Weights of a small image classifier.
Model: 7.74M parameters, norm layernorm, moe expert_choice, num experts 16, patch size [4, 4], layers 8, width 256.
Training: adamw at rate 0.00082, 8500 steps, batches of 512.
Data: trained on retinal OCT scans (Kermany 2017), 44.2 epochs.
Rows from expert 2 of block 5, named by matrix and row number. Rows with one number belong to one neuron. Each number is 50 + 15 x the weight over its row's rms, rounded and kept within 0 to 99. All counts start at 0. After the name is the row's rms in percent of the matrix's.
# up: expert up (model.blocks.5.mlp.up, 16x128x256), inputs 64-127
# down: expert down (model.blocks.5.mlp.down, 16x256x128, transposed), outputs 64-127
up.49 074:56 60 42 59 65 65 20 67 32 43 45 40 81 45 54 55 67 46 63 48 67 68 50 39 34 29 49 35 74 37 64 57 52 62 48 59 75 42 42 53 27 33 56 63 81 74 35 67 23 24 78 36 87 64 80 69 63 52 36 37 75 73 52 44
down.49 083:27 29 64 40 61 35 63 58 49 33 64 57 60 49 62 28 56 57 52 48 32 70 21 37 32 65 53 72 57 37 47 54 55 44 13 45 42 53 73 78 56 69 60 58 64 54 57 44 54 39 49 35 67 61 48 19 42 42 45 40 39 33 81 53
up.50 071:48 39 80 40 66 11 74 62 55 43 54 48 72 48 51 39 50 49 62 47 41 38 65 38 34 44 64 38 48 49 05 69 58 74 50 65 69 64 27 49 18 52 80 36 25 06 51 67 42 35 54 45 25 50 85 44 72 43 46 62 81 62 40 45
down.50 083:51 43 20 50 44 28 77 45 52 63 42 63 56 58 64 64 34 42 61 51 27 55 57 89 35 34 26 41 40 45 69 28 51 16 49 58 57 60 46 81 50 36 70 71 66 53 53 45 33 37 69 75 21 43 30 35 33 60 73 57 66 37 68 75
up.51 083:65 55 61 45 50 34 67 38 46 50 56 57 62 72 41 52 50 56 62 46 42 63 63 41 55 57 49 64 51 54 11 43 53 47 51 54 59 44 61 71 32 24 34 44 31 39 68 55 62 63 49 71 36 34 37 27 63 33 59 71 38 45 25 55
down.51 086:27 63 60 44 66 36 39 35 32 41 42 40 41 54 63 57 41 51 52 43 69 60 64 44 46 46 47 65 57 53 45 55 69 61 43 43 46 52 55 53 42 54 63 43 52 54 40 52 45 55 47 48 50 79 56 70 49 71 27 33 54 58 65 41
up.52 071:60 71 25 54 47 66 80 39 44 73 30 50 49 46 52 55 47 56 14 51 75 27 52 59 18 56 51 35 46 33 60 57 44 72 54 49 55 49 72 70 55 20 58 86 47 45 54 57 21 42 72 72 66 37 49 64 45 45 54 51 51 63 38 50
down.52 087:65 54 51 57 43 59 72 42 28 57 49 62 57 65 23 36 54 48 48 59 17 47 42 29 45 59 52 56 78 40 36 44 49 38 56 58 40 21 53 30 32 64 81 09 68 44 40 42 64 54 62 59 42 58 34 50 30 52 44 29 46 57 58 37
up.53 148:68 54 57 53 67 44 60 40 47 65 34 52 64 41 57 68 49 55 58 24 67 66 36 40 57 27 35 49 43 57 29 68 23 41 52 42 21 68 74 38 39 51 40 75 46 32 48 60 77 30 46 32 47 42 34 36 38 48 40 53 49 57 24 21
down.53 161:49 11 36 48 28 31 46 51 49 53 13 36 49 71 61 62 31 42 84 51 66 55 55 55 59 46 69 62 38 57 33 32 62 39 74 55 61 32 46 43 47 78 56 52 39 67 48 22 49 46 42 48 45 52 69 45 52 14 48 25 35 14 65 27
up.54 095:43 60 44 45 70 33 51 60 47 71 69 30 67 53 10 35 25 36 25 63 51 69 39 56 33 52 46 41 56 33 30 81 45 67 51 32 48 40 48 47 49 67 43 61 53 41 63 58 55 52 21 69 46 49 47 67 69 38 50 62 63 46 54 49
down.54 094:38 45 41 78 43 67 55 34 51 27 60 26 33 57 57 39 53 47 43 55 54 41 37 25 72 35 53 34 54 55 32 58 44 62 47 60 46 39 58 20 39 40 33 61 14 48 97 81 43 77 53 95 54 63 13 51 60 20 35 56 25 34 62 58
up.55 111:28 67 65 54 50 56 77 37 32 72 61 52 04 85 74 76 51 21 68 40 50 32 60 51 38 22 60 46 42 53 52 52 61 64 54 71 57 47 47 36 51 69 73 34 38 63 33 21 51 37 45 57 48 17 43 44 46 63 57 30 33 53 27 57
down.55 115:56 35 73 61 75 52 70 36 75 58 55 67 51 54 33 43 82 50 22 52 61 45 44 45 51 44 50 30 56 89 78 59 52 65 31 73 06 52 41 51 60 41 44 45 43 44 40 41 68 41 41 34 45 26 47 73 28 39 50 58 51 56 40 33
up.56 116:58 56 67 55 41 50 63 52 39 46 45 69 38 64 75 60 53 17 55 44 65 50 45 46 48 35 43 71 41 52 52 39 54 34 33 88 73 45 72 54 50 56 54 37 41 45 35 34 33 14 43 50 45 35 66 32 56 49 31 47 14 63 28 43
down.56 116:73 78 50 57 67 41 44 56 56 77 59 36 88 69 21 65 64 71 40 64 59 37 33 39 67 33 32 67 29 68 64 32 35 39 26 51 34 47 42 62 55 52 48 69 51 69 46 47 58 43 58 50 45 46 55 63 44 41 47 21 66 27 42 31
up.57 107:69 50 74 68 43 57 69 76 19 62 48 65 52 56 43 76 53 47 70 37 62 47 40 48 70 22 61 63 33 55 50 39 80 32 56 62 43 67 52 37 43 55 82 53 56 58 57 50 41 18 40 41 32 75 35 28 49 34 37 48 34 55 42 32
down.57 103:68 20 66 79 59 35 54 36 56 60 40 58 77 48 46 48 58 38 38 66 64 68 40 55 48 53 47 46 49 47 60 34 51 52 44 50 33 53 53 67 79 57 56 53 48 59 57 22 62 34 26 45 50 39 59 57 43 17 32 22 38 31 62 55
up.58 072:74 42 48 37 67 18 53 74 31 57 26 50 34 69 49 70 39 70 58 51 48 67 52 96 36 46 50 37 57 33 55 65 49 34 47 56 50 58 38 48 42 57 32 57 57 40 48 32 57 48 70 58 57 46 65 41 73 47 39 41 53 75 29 35
down.58 088:69 57 42 74 24 35 40 49 29 79 36 28 23 36 27 55 64 49 50 76 44 36 50 36 19 78 46 39 44 63 56 27 61 32 64 44 40 33 52 36 33 45 70 66 30 56 30 75 36 34 47 62 52 38 41 57 55 52 52 48 65 40 64 70
up.59 085:61 70 66 69 45 15 38 58 36 52 66 56 43 72 50 18 75 65 75 52 34 53 30 66 34 73 50 29 47 59 36 38 18 20 70 40 51 45 44 61 53 28 44 78 60 39 38 55 51 45 51 50 52 62 51 34 49 47 57 55 59 54 61 73
down.59 089:47 72 83 78 40 43 29 35 40 36 54 45 55 46 66 64 65 62 55 57 55 38 19 76 43 46 57 58 30 36 43 74 34 65 32 84 53 77 33 39 35 21 35 45 50 15 46 42 28 45 70 16 51 42 59 52 41 83 54 47 54 59 40 70
up.60 138:17 16 57 38 33 64 62 59 41 64 70 54 36 81 88 77 52 22 70 61 68 66 64 44 66 28 46 57 63 60 57 45 67 55 57 41 73 57 56 40 58 51 40 34 35 59 49 07 50 47 56 44 72 41 36 47 51 63 42 50 41 18 20 53
down.60 130:70 60 56 63 76 29 32 37 23 72 37 50 80 56 16 61 46 49 50 67 53 43 48 58 71 48 35 54 65 71 49 56 33 37 22 80 32 59 51 66 37 41 56 68 45 42 39 77 64 55 63 41 28 33 48 68 52 27 37 52 59 53 61 25
up.61 075:59 35 65 54 58 55 44 35 73 80 31 36 27 59 54 66 60 48 29 34 60 39 48 53 68 53 53 60 72 53 42 30 32 34 47 49 41 40 31 54 54 55 58 66 52 51 40 72 42 52 86 59 47 64 71 57 63 42 29 50 61 83 31 33
down.61 089:60 61 72 77 60 44 29 19 51 45 41 59 41 36 48 78 48 62 67 70 68 46 59 69 95 68 52 70 32 08 33 52 29 56 66 55 34 46 36 59 40 62 44 39 67 70 78 60 52 33 48 43 52 35 39 67 66 61 55 55 70 18 55 49
up.62 117:28 43 54 36 48 48 66 87 69 76 53 49 32 55 86 82 65 44 76 46 42 73 26 36 54 26 58 55 55 56 50 66 52 70 72 47 76 56 73 31 56 52 71 15 36 57 40 13 27 41 64 42 29 41 42 75 47 69 30 34 27 47 36 43
down.62 106:40 55 54 74 60 27 52 52 46 76 38 43 65 52 25 46 66 64 28 68 68 31 50 63 37 67 54 32 53 74 76 60 39 30 16 70 50 70 52 58 37 40 69 60 47 28 44 65 68 28 56 23 54 29 49 62 51 63 49 72 53 30 65 50
up.63 130:49 50 52 33 43 54 75 42 16 45 70 40 07 68 70 92 76 18 89 44 52 54 48 22 42 61 53 64 35 46 64 36 63 55 52 72 79 49 75 51 73 52 74 10 25 50 35 14 42 34 63 53 35 49 48 36 64 65 19 47 22 51 61 39
down.63 115:39 80 70 82 67 42 34 42 54 60 70 52 80 40 18 53 45 63 25 59 49 17 45 55 54 52 39 58 66 66 57 56 40 49 26 72 34 69 33 64 32 55 76 76 31 32 45 61 53 34 58 59 30 34 52 56 61 48 37 17 39 30 39 41
up.64 066:63 39 72 66 40 48 64 30 47 54 76 39 68 34 37 48 81 48 61 29 36 62 38 39 61 42 45 39 54 44 59 47 49 44 59 49 65 46 33 23 70 53 63 79 47 58 59 48 47 69 47 30 51 49 57 53 53 81 71 50 73 60 39 25
down.64 087:58 54 53 55 52 51 80 58 32 66 58 36 46 36 63 53 63 77 33 53 61 42 10 69 62 70 79 71 30 71 27 37 41 41 28 40 57 38 71 78 45 50 58 50 65 37 43 32 69 76 64 23 72 40 22 64 42 63 44 67 51 66 45 46
up.65 077:77 29 47 72 24 28 22 65 66 45 36 18 67 62 65 68 55 46 56 22 68 48 41 50 55 46 35 46 55 37 56 56 79 67 51 41 14 44 46 50 43 02 43 40 41 38 09 47 44 57 70 46 52 56 49 78 46 38 64 66 71 22 59 54
down.65 076:32 55 48 54 61 59 72 54 35 36 59 51 58 34 65 50 51 36 39 16 37 54 68 31 52 43 53 34 44 54 33 29 66 41 70 47 53 62 78 45 54 71 31 73 44 84 25 38 49 60 75 36 42 37 62 25 35 62 66 43 42 54 75 48
up.66 076:45 72 82 37 29 23 34 49 36 63 28 61 99 33 25 86 50 50 47 40 43 34 47 71 47 50 30 57 49 63 42 60 41 80 54 67 57 45 62 38 28 37 20 52 61 50 21 30 61 51 77 75 39 70 47 27 56 48 51 47 67 56 40 70
down.66 086:26 72 17 61 68 41 66 66 42 45 32 34 47 47 36 38 30 36 54 48 67 77 60 17 58 51 71 65 50 59 80 76 62 49 47 80 53 48 48 56 50 70 37 51 49 44 58 64 72 75 54 53 49 21 42 61 49 23 34 37 26 31 68 34
up.67 121:43 60 65 58 45 88 68 43 28 55 46 61 22 68 85 77 70 31 74 47 47 58 50 28 47 46 55 62 41 28 74 43 72 43 39 58 77 42 57 63 50 75 84 44 23 55 30 05 34 38 31 45 41 24 42 40 53 77 38 37 27 36 39 56
down.67 108:60 56 51 68 68 47 45 65 48 40 58 51 72 64 23 58 71 63 21 58 30 37 54 37 51 40 47 59 48 84 52 56 38 49 46 60 24 45 48 76 54 46 51 73 33 42 56 52 43 32 58 39 49 26 53 76 44 60 49 77 58 11 57 61
up.68 121:50 69 50 41 55 81 87 49 31 55 65 67 25 84 75 69 64 14 87 57 65 40 48 25 42 20 56 52 53 57 39 57 68 42 45 59 70 60 51 47 45 45 76 36 44 68 35 11 46 38 68 31 57 30 64 26 58 55 43 49 29 39 35 52
down.68 111:58 47 66 73 63 26 47 48 45 32 45 56 76 52 42 67 67 47 40 53 67 45 42 30 51 45 54 66 52 85 67 58 56 43 32 64 34 49 62 49 46 42 57 68 61 31 39 61 59 36 61 39 28 22 69 40 48 59 44 50 56 43 64 43
up.69 080:52 10 52 44 58 44 30 61 34 80 42 53 57 70 36 53 24 72 42 50 60 45 36 51 71 60 41 21 41 37 44 50 61 61 64 45 54 62 53 39 67 39 43 15 38 49 43 23 45 36 46 50 64 32 84 52 60 70 40 51 67 53 41 51
down.69 085:43 45 49 49 63 30 76 46 40 69 40 65 52 80 51 63 39 63 50 44 32 36 58 43 21 06 56 36 39 76 70 19 47 36 61 50 52 41 56 40 50 71 40 45 44 57 45 41 37 55 72 38 62 58 40 44 66 42 47 60 59 39 63 49
up.70 078:60 60 78 67 52 40 49 56 48 34 44 66 80 25 49 63 74 48 39 23 70 39 32 33 58 68 58 47 53 56 61 62 48 48 61 60 66 53 19 39 39 38 30 47 25 41 50 58 48 47 45 33 55 29 46 40 37 66 32 82 46 74 44 29
down.70 084:43 65 52 55 58 31 44 49 27 62 64 54 44 70 44 29 57 64 47 41 76 52 26 61 74 37 54 53 33 46 20 37 44 52 25 69 50 52 47 57 45 39 56 70 69 56 30 55 43 34 64 68 09 62 74 50 70 49 66 25 34 52 60 58
up.71 140:67 59 78 59 36 45 46 63 60 66 34 46 77 37 39 59 33 61 58 32 62 58 35 45 46 40 52 45 41 51 31 73 00 25 60 50 16 91 59 45 47 61 49 58 37 47 72 65 77 42 41 46 45 55 24 60 57 19 41 51 37 60 17 12
down.71 141:43 20 65 54 34 53 57 40 55 67 04 29 75 47 40 65 33 64 69 46 52 55 36 44 47 51 70 58 51 56 19 39 56 36 72 53 39 45 67 53 37 60 55 60 49 77 61 36 63 45 42 68 54 36 72 57 54 35 38 12 46 06 40 28
up.72 079:89 35 65 70 49 33 62 54 46 47 51 26 58 56 38 39 20 62 41 62 44 52 28 27 39 74 34 20 50 54 52 71 50 57 96 28 35 54 62 52 46 38 33 65 54 57 34 60 40 38 73 35 56 43 39 47 82 22 75 45 64 68 49 72
down.72 086:34 56 46 42 43 45 67 27 70 52 47 58 58 42 31 80 64 55 66 60 50 67 62 32 55 55 43 53 48 67 84 49 51 72 53 42 06 54 49 54 22 27 53 52 69 30 52 35 48 57 59 65 49 39 51 51 64 50 46 77 82 53 50 62
up.73 079:70 53 60 63 27 29 62 45 57 50 53 35 55 31 26 76 62 57 40 60 27 63 46 39 75 49 44 55 48 36 32 39 62 56 65 32 66 39 28 46 53 35 55 49 37 78 31 72 46 56 41 64 47 61 57 51 43 66 34 75 83 51 74 66
down.73 089:73 55 46 58 65 40 63 45 45 34 52 67 42 55 51 44 59 54 37 58 57 72 47 34 27 67 58 43 50 54 61 52 43 25 51 47 43 52 54 46 69 68 58 31 58 14 55 49 58 34 65 43 65 67 47 22 20 50 22 79 62 67 56 56