python train.py --arch="vit" --image_size=32 --fused_qkv=false --parallel_block=false --shared_expert=false --residual_init="none" --weight_decay=0.1
Rows from expert 5 of block 5, named by matrix and row number. Rows with one number belong to one neuron. Each number is 500 + 25 x the weight over its row's rms, rounded and kept within 0 to 999. All counts start at 0. Numbers have three digits each. After the name is the row's rms in percent of the matrix's.
# up: expert up (model.blocks.5.mlp.up, 16x128x256), inputs 64-127
# down: expert down (model.blocks.5.mlp.down, 16x256x128, transposed), outputs 64-127
up.18 073:551487544493489505516513435516514476517491513522518502554481496524478509481483549506488505500485507552526425501483529489520477454512477521431480480534512489495472511506480486509517497492506473
down.18 092:524461494561487496486483477532477484493515512460484541481502515502530539496518504555537489489517524518445475467514468480532487469485506497514554497481509475499471513516490459505491491520524513
up.19 078:524484516487536454479469462522497512496514499443561490533480508495467495496503493531493506488513496522476521471520533493488446495532538511478463536500522464525493501548467512531522524512516464
down.19 080:455475491501481463480497509542540501501477471493485514508513517480492487493515573467475471530490507536538482512437531490506565468522514516481479477521522535499490525457505528487488528539527539
up.20 143:504489464516463521472487533469526468472459514512460488528529468505449482509472503516498465507499526542518520494507484505512546494531494519574510491507510497510480472465492516514498491489499509
down.20 131:462476465476504515497503480501486482466477487476517507478526511483518561481530483468507522503496498504492526495454507500494470532517527472467532493472480529494493550511530462525452499517509495
up.21 079:489515527518517474507484507465499518474511521458492494467507493508492498475563494469525495482514497518491450471531499527524487483520443502529473491519492504513475479502469507555474490510530488
down.21 086:469548562534503473506483471481517509518547516506523494473468486489519545525495482533527542514527519515499498516540551491485471471495512490477463525485526515501507528515466547476545529477508475
up.22 136:521470481501493531499521506519556504455516550468479456531550500463511483521545496505530525527468546506483479536470495535530468492496499506511481461498468546517525541511500521476470509493513539
down.22 131:522522523496545479479493484510461489536450460508481488516497491511490524527528489526487539512462455496517514499530490536465506518473488496506530507469485530474474500492506489483463487482489471
up.23 071:553469525519509536514513497500524484510489481460509497491504555556494519481487499493507446505522510476513470482512537495455457493514497500506499510494535490470504511533547502555501480561474505
down.23 087:502470508486528486526476563529502469510523429493452528507488512509521488563489514541534504529494470487509487483516521515533497543469501452506501503513469560478527546495497435505521499531514504
up.24 116:554467567529478491480496529521547463542494478534470498475462478480458457523497475531490498523499484484498509483481532512487496518526459534504516559530498493464476484487456456471511479515520515
down.24 110:468503474492516525457475505513518550487506491516519459428512515480513488489518505492490519531540469545477503530469510471521469523484516511538499494517491486489500500491468508516487512475503496
up.25 082:527497479521526509485507528483514504556527510507523510503453502541527504485475522508477540484513510500464467522498545496507524466487517438479511497505498523515506486519525523514489470507486511
down.25 088:546512458502483522518478486453521553507506474505479531463562500504510491538507520524490489509485493485494496480533517508502507507487503542538465487510521465539471499485533517572523472539515543
up.26 086:489516502479519482493506531511505493488511494473497449467480524519539530512514482486498502484513479502560481532512481501500478537474495476507455527470450549504507501496516534508523496526518514
down.26 088:488462512489498455492527498488445501557488480507521500499511547464476495529519505464499551478492500508491513482527527524510492510468480469499468507498478524480509508513463469545503542514524459
up.27 069:520482512502546506499511505477507493495507492510516499510492498479514456466483492472579518481461479469537467481505525528485484500513532484493495476535558492426511488528513504513523499536543486
down.27 078:541521515532533489499505479485488481478517469510512498471512491476536494505495533504503500529519536513503529507504531502476530478486455502500492490486474519493529500497484478499490497491502453
up.28 130:508474497460489529529488490518522537465552496501498473503520536472504488519528498500467525510451522460492504539463514500509462475486498519475455470508506501541528522514496488469472504477506538
down.28 122:558536503521530464509480483486492506523469474540502489483503543477519504524499471517462505498516504479486512469518521511475471489514494466509545528461466521475510510487532469503446487494511512
up.29 079:494508520442481481478530498454490491556517515468509505508467494510502516487487496454485520523539494530519471455498488522500511502489497506501499482489495512501507464539521533495541490559521509
down.29 084:494531513526520508484537512519510503487486491449490493535512487537495514449535567501469469494503459497477474495533472520515525506497465516489492500479526501500452518530522533442461551474497515
up.30 140:496473499486504536530499477472490529499485470501487507487489527470527484541537485492452567507499512461515516492483508534500457536488488507476484501474488501525525543530483488448462503491523548
down.30 129:506517523498488465525481481503481476549493463514497489472506524453509507524492479505485500510523499510441565491540522530461521515528467491540523534498477476474483479511498500491473479469481481
up.31 080:497474513514528501466506474500510482500518511467520461471528529502460470466488494508524507522523474522513517474538551491516484491467470490486472484515505516503510499527517520495515508500454503
down.31 079:527478508541501506531532506513433523473508506506486456470496463498508481487476454469504486517487531486533523486523494534549522478537459499500502499510467518516481474465521468485463498475475490
up.32 103:534518528509475497493449516481541481493516542523531504496492486492503490511500469517465481511513492445519486501526495474516465495521492463506471498523519455530468466482455475587499476473458508
down.32 090:474500547459458482464548500454532528435472515479532511528497459506527522452531478452497493519513505498477508504524508479504469498555477478506466468513518457509513527465512498536497492539524512
up.33 111:465545507513550503515507473499522490517488492481486539498492535547461541465488555468523474499510505510523424514488491506486478472500473509518498516507479499467523494509517515527514467503486507
down.33 106:478478501505484473504486501459494474529481543461455470536539543524490460452505487508503480489469476541537512490481477527510494549470482537545467518501523490519507528502557502511473510471508453
up.34 080:520476502475520502532509473520451487511483475476492475476468547513502503478464495469478488516511551533524497466510521480464448508489502517512508532511495525513472537495504513499511517449513534
down.34 083:506478552483459512504585503483438490484498488489526474504490506513454506479476494529506479509537532536482494496525477454483547510456498507502498490492536572524491487466466490534494487514479504
up.35 077:554493519521531480520524498533481468512502513527490534444510505506521523511491512467544498525498453521528514537497464469516516484501495467451480477493511420501489505514518544527512505508473500
down.35 089:491505477534506471482486500477552519546536537479533484466531516473497560498533482507477450516539485558517495510516509501513518514513492534537502558506508503497518515459531504510484499515446478
up.36 144:541487559494491500514487466509493510493511416536483493493460513485459461521471498494448513473504494433489516484534520517494484511522470469474496522480519492501542521497493500482503478478529514
down.36 132:524516514508497500503522494547498516523529491533485482520515541486519488519497471512485469517542473508507533493491528510512505457486480510537499526517526489507507474504488508492486509434437508
up.37 124:520467487487506527502527515489524528485530503507482484476507547481533450541510505509462521510489515458477519544488509529521470517501497522522460463495494511513501552533490513493468488469515552
down.37 125:500519517473531473463511491485498484537481482497490484465465495483502508504493481510487506523523480478487508464475487517510514494506506479525545520499483505460488511495489497477492514487512503
up.38 081:477528502470518500483515447484481496548528473516505516485506511498466517483486479537526470445504461487491543533476498508485474508501496518493493468502448509506481538487481510509494464555484515
down.38 085:509517491508566504515504491465471511507478464507511516506510468527462460490482537526485544485436503488459471518519459501525530530541519444485518488486517518511493529505480534518462487550478512
up.39 080:485538542499521483504539496499507476519541509506534515528472530498461473511520479477453491494509480502540443472507508525511522482449500476521503557542513473471504508533509510521512506522496495
down.39 087:517466501487528484482484507474503472473534462498478501542476498469493492514536503475516515462432558491526474532505522462464477493476520487515515483457523542499498495479517443481483466470490466
up.40 092:506502537514525497497547531522503535505483518482527481496527518519494517466505531464484505509509493490546479468447517547469527467489505496542488521536505519456461506499551495481539550516484494
down.40 093:525510473490502527525519533483510533521501521508509520500500490517516547479505515485460515538496480519515498477448506455492456520521548528472514485521504520489519498479491448469520478523544511
up.41 117:487471464510510537520529510506521529463532495484502478484518523473553469528513475499455533521525541447507485509484514490531448517514475515502489467504486516535536539504518488466500493505494554
down.41 111:509536473490501501507457483506495445549508475540521491490477495474489509529480492517501544511499525488508515477469546522448505515492536493503556526486469528479471521503526495470453518477505487
up.42 123:518496507486474515510540506496525532468518484505502472514479546470524446529494483488480530504504507488467516542496528530512447523480479531484476469475502514531546543518491516435484511452499548
down.42 124:515539493467532451529525484523482494496491500522525475506501474479486501521520466513491516498499492530479528467517484529446484520525493492463505492466493529500458506513522513507494464474506482
up.43 075:527487505520498456497462498485494485518532519486504514445511472541497498492490533531509494454472512547467533486541524496492493444538497439538473508493495519477462534527487533481514485477482523
down.43 084:493467521511522493499500448502500521502484492506504503476488516499459488477514497534509501475497489453496538470473501447488536509486542510492482482459493481483502524532514518461461506499503494
up.44 117:482534499485498495478512560506524566513469496495534507449485444500456517561509475437465503483529448470472485456512505494503488492517516497501494500523527442455501475531484506496507542503459494
down.44 109:517480524488497518522549521509516536494502514485496460506495464554505512459514553458464472498481458445478511475510486527524478515539526474495524532509508483519488464517479511482559529498501504
up.45 077:503495470481502458489546497502539486544510537514544518484509464477515493490513512516517503497492509546512470481517480497520548439499523482524490531463531504516484485512487446500483517511472500
down.45 084:524500549524512503510490488528513499460468517547508518499530515516545509467449518516532497524489494509521498487520473480497494532494511503512486532471464487478485537520482526518532498503482519
up.46 134:498504467499444500494473568519515498505477545490450484500567447548449497486486497523525471507461499537498496510512488529474537495529478514548506511540483508503478519483490489517481510509490484
down.46 124:473498487429518499486492486499460496458477482487508514467491479510518527470529493476527549523457510505532519510504469517506510520488495473459545496462503500476491498521522478503465501508573493
up.47 122:534518472461469534491531526492525522477522538517478496469498482468508469539512544525463523496450512492466498532504529519510507507509482512472507450515516513531519530517477497478490508488516554
down.47 118:503542488450540487523486480484479512541470485521505494487481468502483535513497471522494525549467532479504486487495504553475480509513503471502493516466503500487504503514518508539516505466477494
up.48 079:531495483509494459480519526510475494546473466480496467516502526536533497504495516514539502516513479502492450534556437473470536525499488461479480506465512464536494473512467509533533495523523511
down.48 083:499485487490496475486505558493517516525500498520523512524500532476465574526482507497491469482548479538465479474506552538492535485502485496497481529481471495477469543497483509503463475499557532
up.49 068:469496516508468469481530523485515477531485573534515511495530516531481485472489485468489480465504502490548484475511481491440477474512496473491433519472492511501504549527508508532521510513518539
down.49 081:520486499542529478499540508533472510558492488498512526498465505467456528471528502503510492479494494480496524491496506514526506506516548542533505485514511474496465511525474502502469509491501524
up.50 119:499492479472460529496509497476529531504516483515523478499502500493537476546522489514455546484499526453482511506491519515531451481475510526464504471473481508509531529497477488452494494475507525
down.50 113:496535519517505480534484480503465481512482476513496509463485523450506504488505489497491494513514514525468546506552504565520484531484496470529546532467491523494469507496471460472458494473500498
up.51 131:491475498518473514498512569509549494483520525451480498498569466511459515498513500481547488500475525527543495548497489506488505480514464525542473455519500503508490530532487516503469501516505527
down.51 119:492551523455539535499507468473483446534511477500503552450484507506492527515513473481508502510503532521489505497492528558471473510506523472509501498473487529485505519495532503464459522502517498
up.52 121:491467506481469535533515518486528531465522511502477479497507512447541479534531480523480486509478509466480495562466522529508489504488482526488470472495519524496555549533523475469468500470520528
down.52 117:476518501499508493497461456487476510516482462516558513472515507504506492513482488479519536508486515515469484502488491534488501532531489492506532529456496531464452536483506502490505488503491502
up.53 085:501537491510505492523499505552487532511482486501511481488496465492484513451517513481509467492504527469513449513487524433491471475496504509556548482472471497481537476454507488477526466505518509
down.53 085:505512519470499489491470468494532464513528478447520487493461543509487504500509504496499493497506482459493479494481436529468509542436484488504449472491486511525482482502457540518453488446475507
up.54 087:522540545490529459509486505477481562516543516515484524506509482534500497455511540480501498477488435525511502453499476483526509489478508521533542519498534558495525507505519513522530515524497523
down.54 092:529506505519507489475522463462494512473500497470562501512537476523512510468482453516503481500445476489464502500526500513496506500510531493520532475521525496509514502504537502519524536522512470
up.55 085:510548505476536498464489473544539509517514515536492505556509517547488508459514545476498455495506531509489524490470519507495488489496492503490451515538483469524451455491523491495503522509502537
down.55 083:464521481432458475537484514516487507498518523491467473512484494474507506536458502502499520489504466545546504533472514481498500499513492527526498513507483501492506500430527488478526495502463541
up.56 097:525495530538502500471495555549506474496461536501459451537496484504480495501472566536488457466477479493530490498521504517470517536479448504496543516543508509508519444485440543476501546504480513
down.56 098:451475466497416499538493503496517507489516544498496495514565454510504547470459525460500475511514463561509501517496503516511536503488493540535502460516474482488494499474496475500509518505525505
up.57 126:482467469503462551514501545485523501471529495471502466500508484490538488522506488510503511512471507499514527499479519496493500499485456537503472477542512509533511541489496495467471481499524573
down.57 122:471524503510517473480468470481505479503441490514531494474490497470489547522489431509486509517511510496506528502467512529506477503519523476517549502447462491463483555487520497494470472517515469
up.58 084:451480497510553519437530544543512526527518481516493547478473526518538513553479488454520463488505481501542484522486486513487487452522542495497493481519506448491536491515487510541493500512512517
down.58 092:425481518473522504462484486505486457496461523509522510461509507539510512501488520511528471475471508555522505533471462508439492488543456507495503449502494515509479499485480504487468488476526501
up.59 106:535498501499497484478489470546478540493464449486540470491471499471534475516556462471465518490528517512538494478535516527512470491500480489502481522451488506497511492463476495485536519483534537
down.59 099:499457540528482472484513520461455515504483459513460483486515503462515520511485487517500484449487542498519500485555520527511501482490507509543506508519484517535521500511482522467497516503516515
up.60 084:514544512494496478544487503506492476485529502498476525462511446509526533494482545514496481502490490479525458528486504467492459493528551425522517472504473501469494540459509461523502520479486497
down.60 089:505518481475504517496524487433471540503503519491494471524502516488474473506520475435519472479527518503502468519482501531508468475509542474481480474514466465560514524468503471481477515512515487
up.61 106:544504532488495478495492470509499489488518504497525488466493537496484481511484493506480505487477494494511530483522526497499507491492506479517542511465460514464513518437473507504527515492509513
down.61 102:506482499514531466483523522514510527491507456508518490444462533504476495522487483499502516533525486502464538509449494479515531462494548457524488481518540485517478475510477474479532455508501521
up.62 118:525465501486492513510522521507508517508526487500477483492524527478516490533544469519489549501516514468507518536482520510542440494493485507468465466453513503539553538522497473465476506466506536
down.62 110:513519535476531479523479491525495460522458464530502470495470523531487446526502489496508503494506482517485512471509519542509507524534481491511483522482476496511485501510510498504466478464487516
up.63 102:544524503528493480559512495529539431488465486522495495517453485489470511521511517482448508483516523480525512515504526502554484486546469457493483487534507504547499457527533471459518509465489482
down.63 101:494498477478537507528497485530443482506530543457485530443496490503491515530511503466521499519500488507528516514538518489466540518468511520541514487476498501529505519546517487485448490501513564
up.64 078:532541530454467450478488526507500505500515503484512494552486491504466482505491478496510476469520504473453471491495473484521511476521511480486495507479574483478503495470483528505511478548494479
down.64 084:488484489547469504479493508518506529551502523479551516513483455559494457509484530511433465488496475520484482436514535517474493517493480476528492511458505526465475539493495483525505507478564449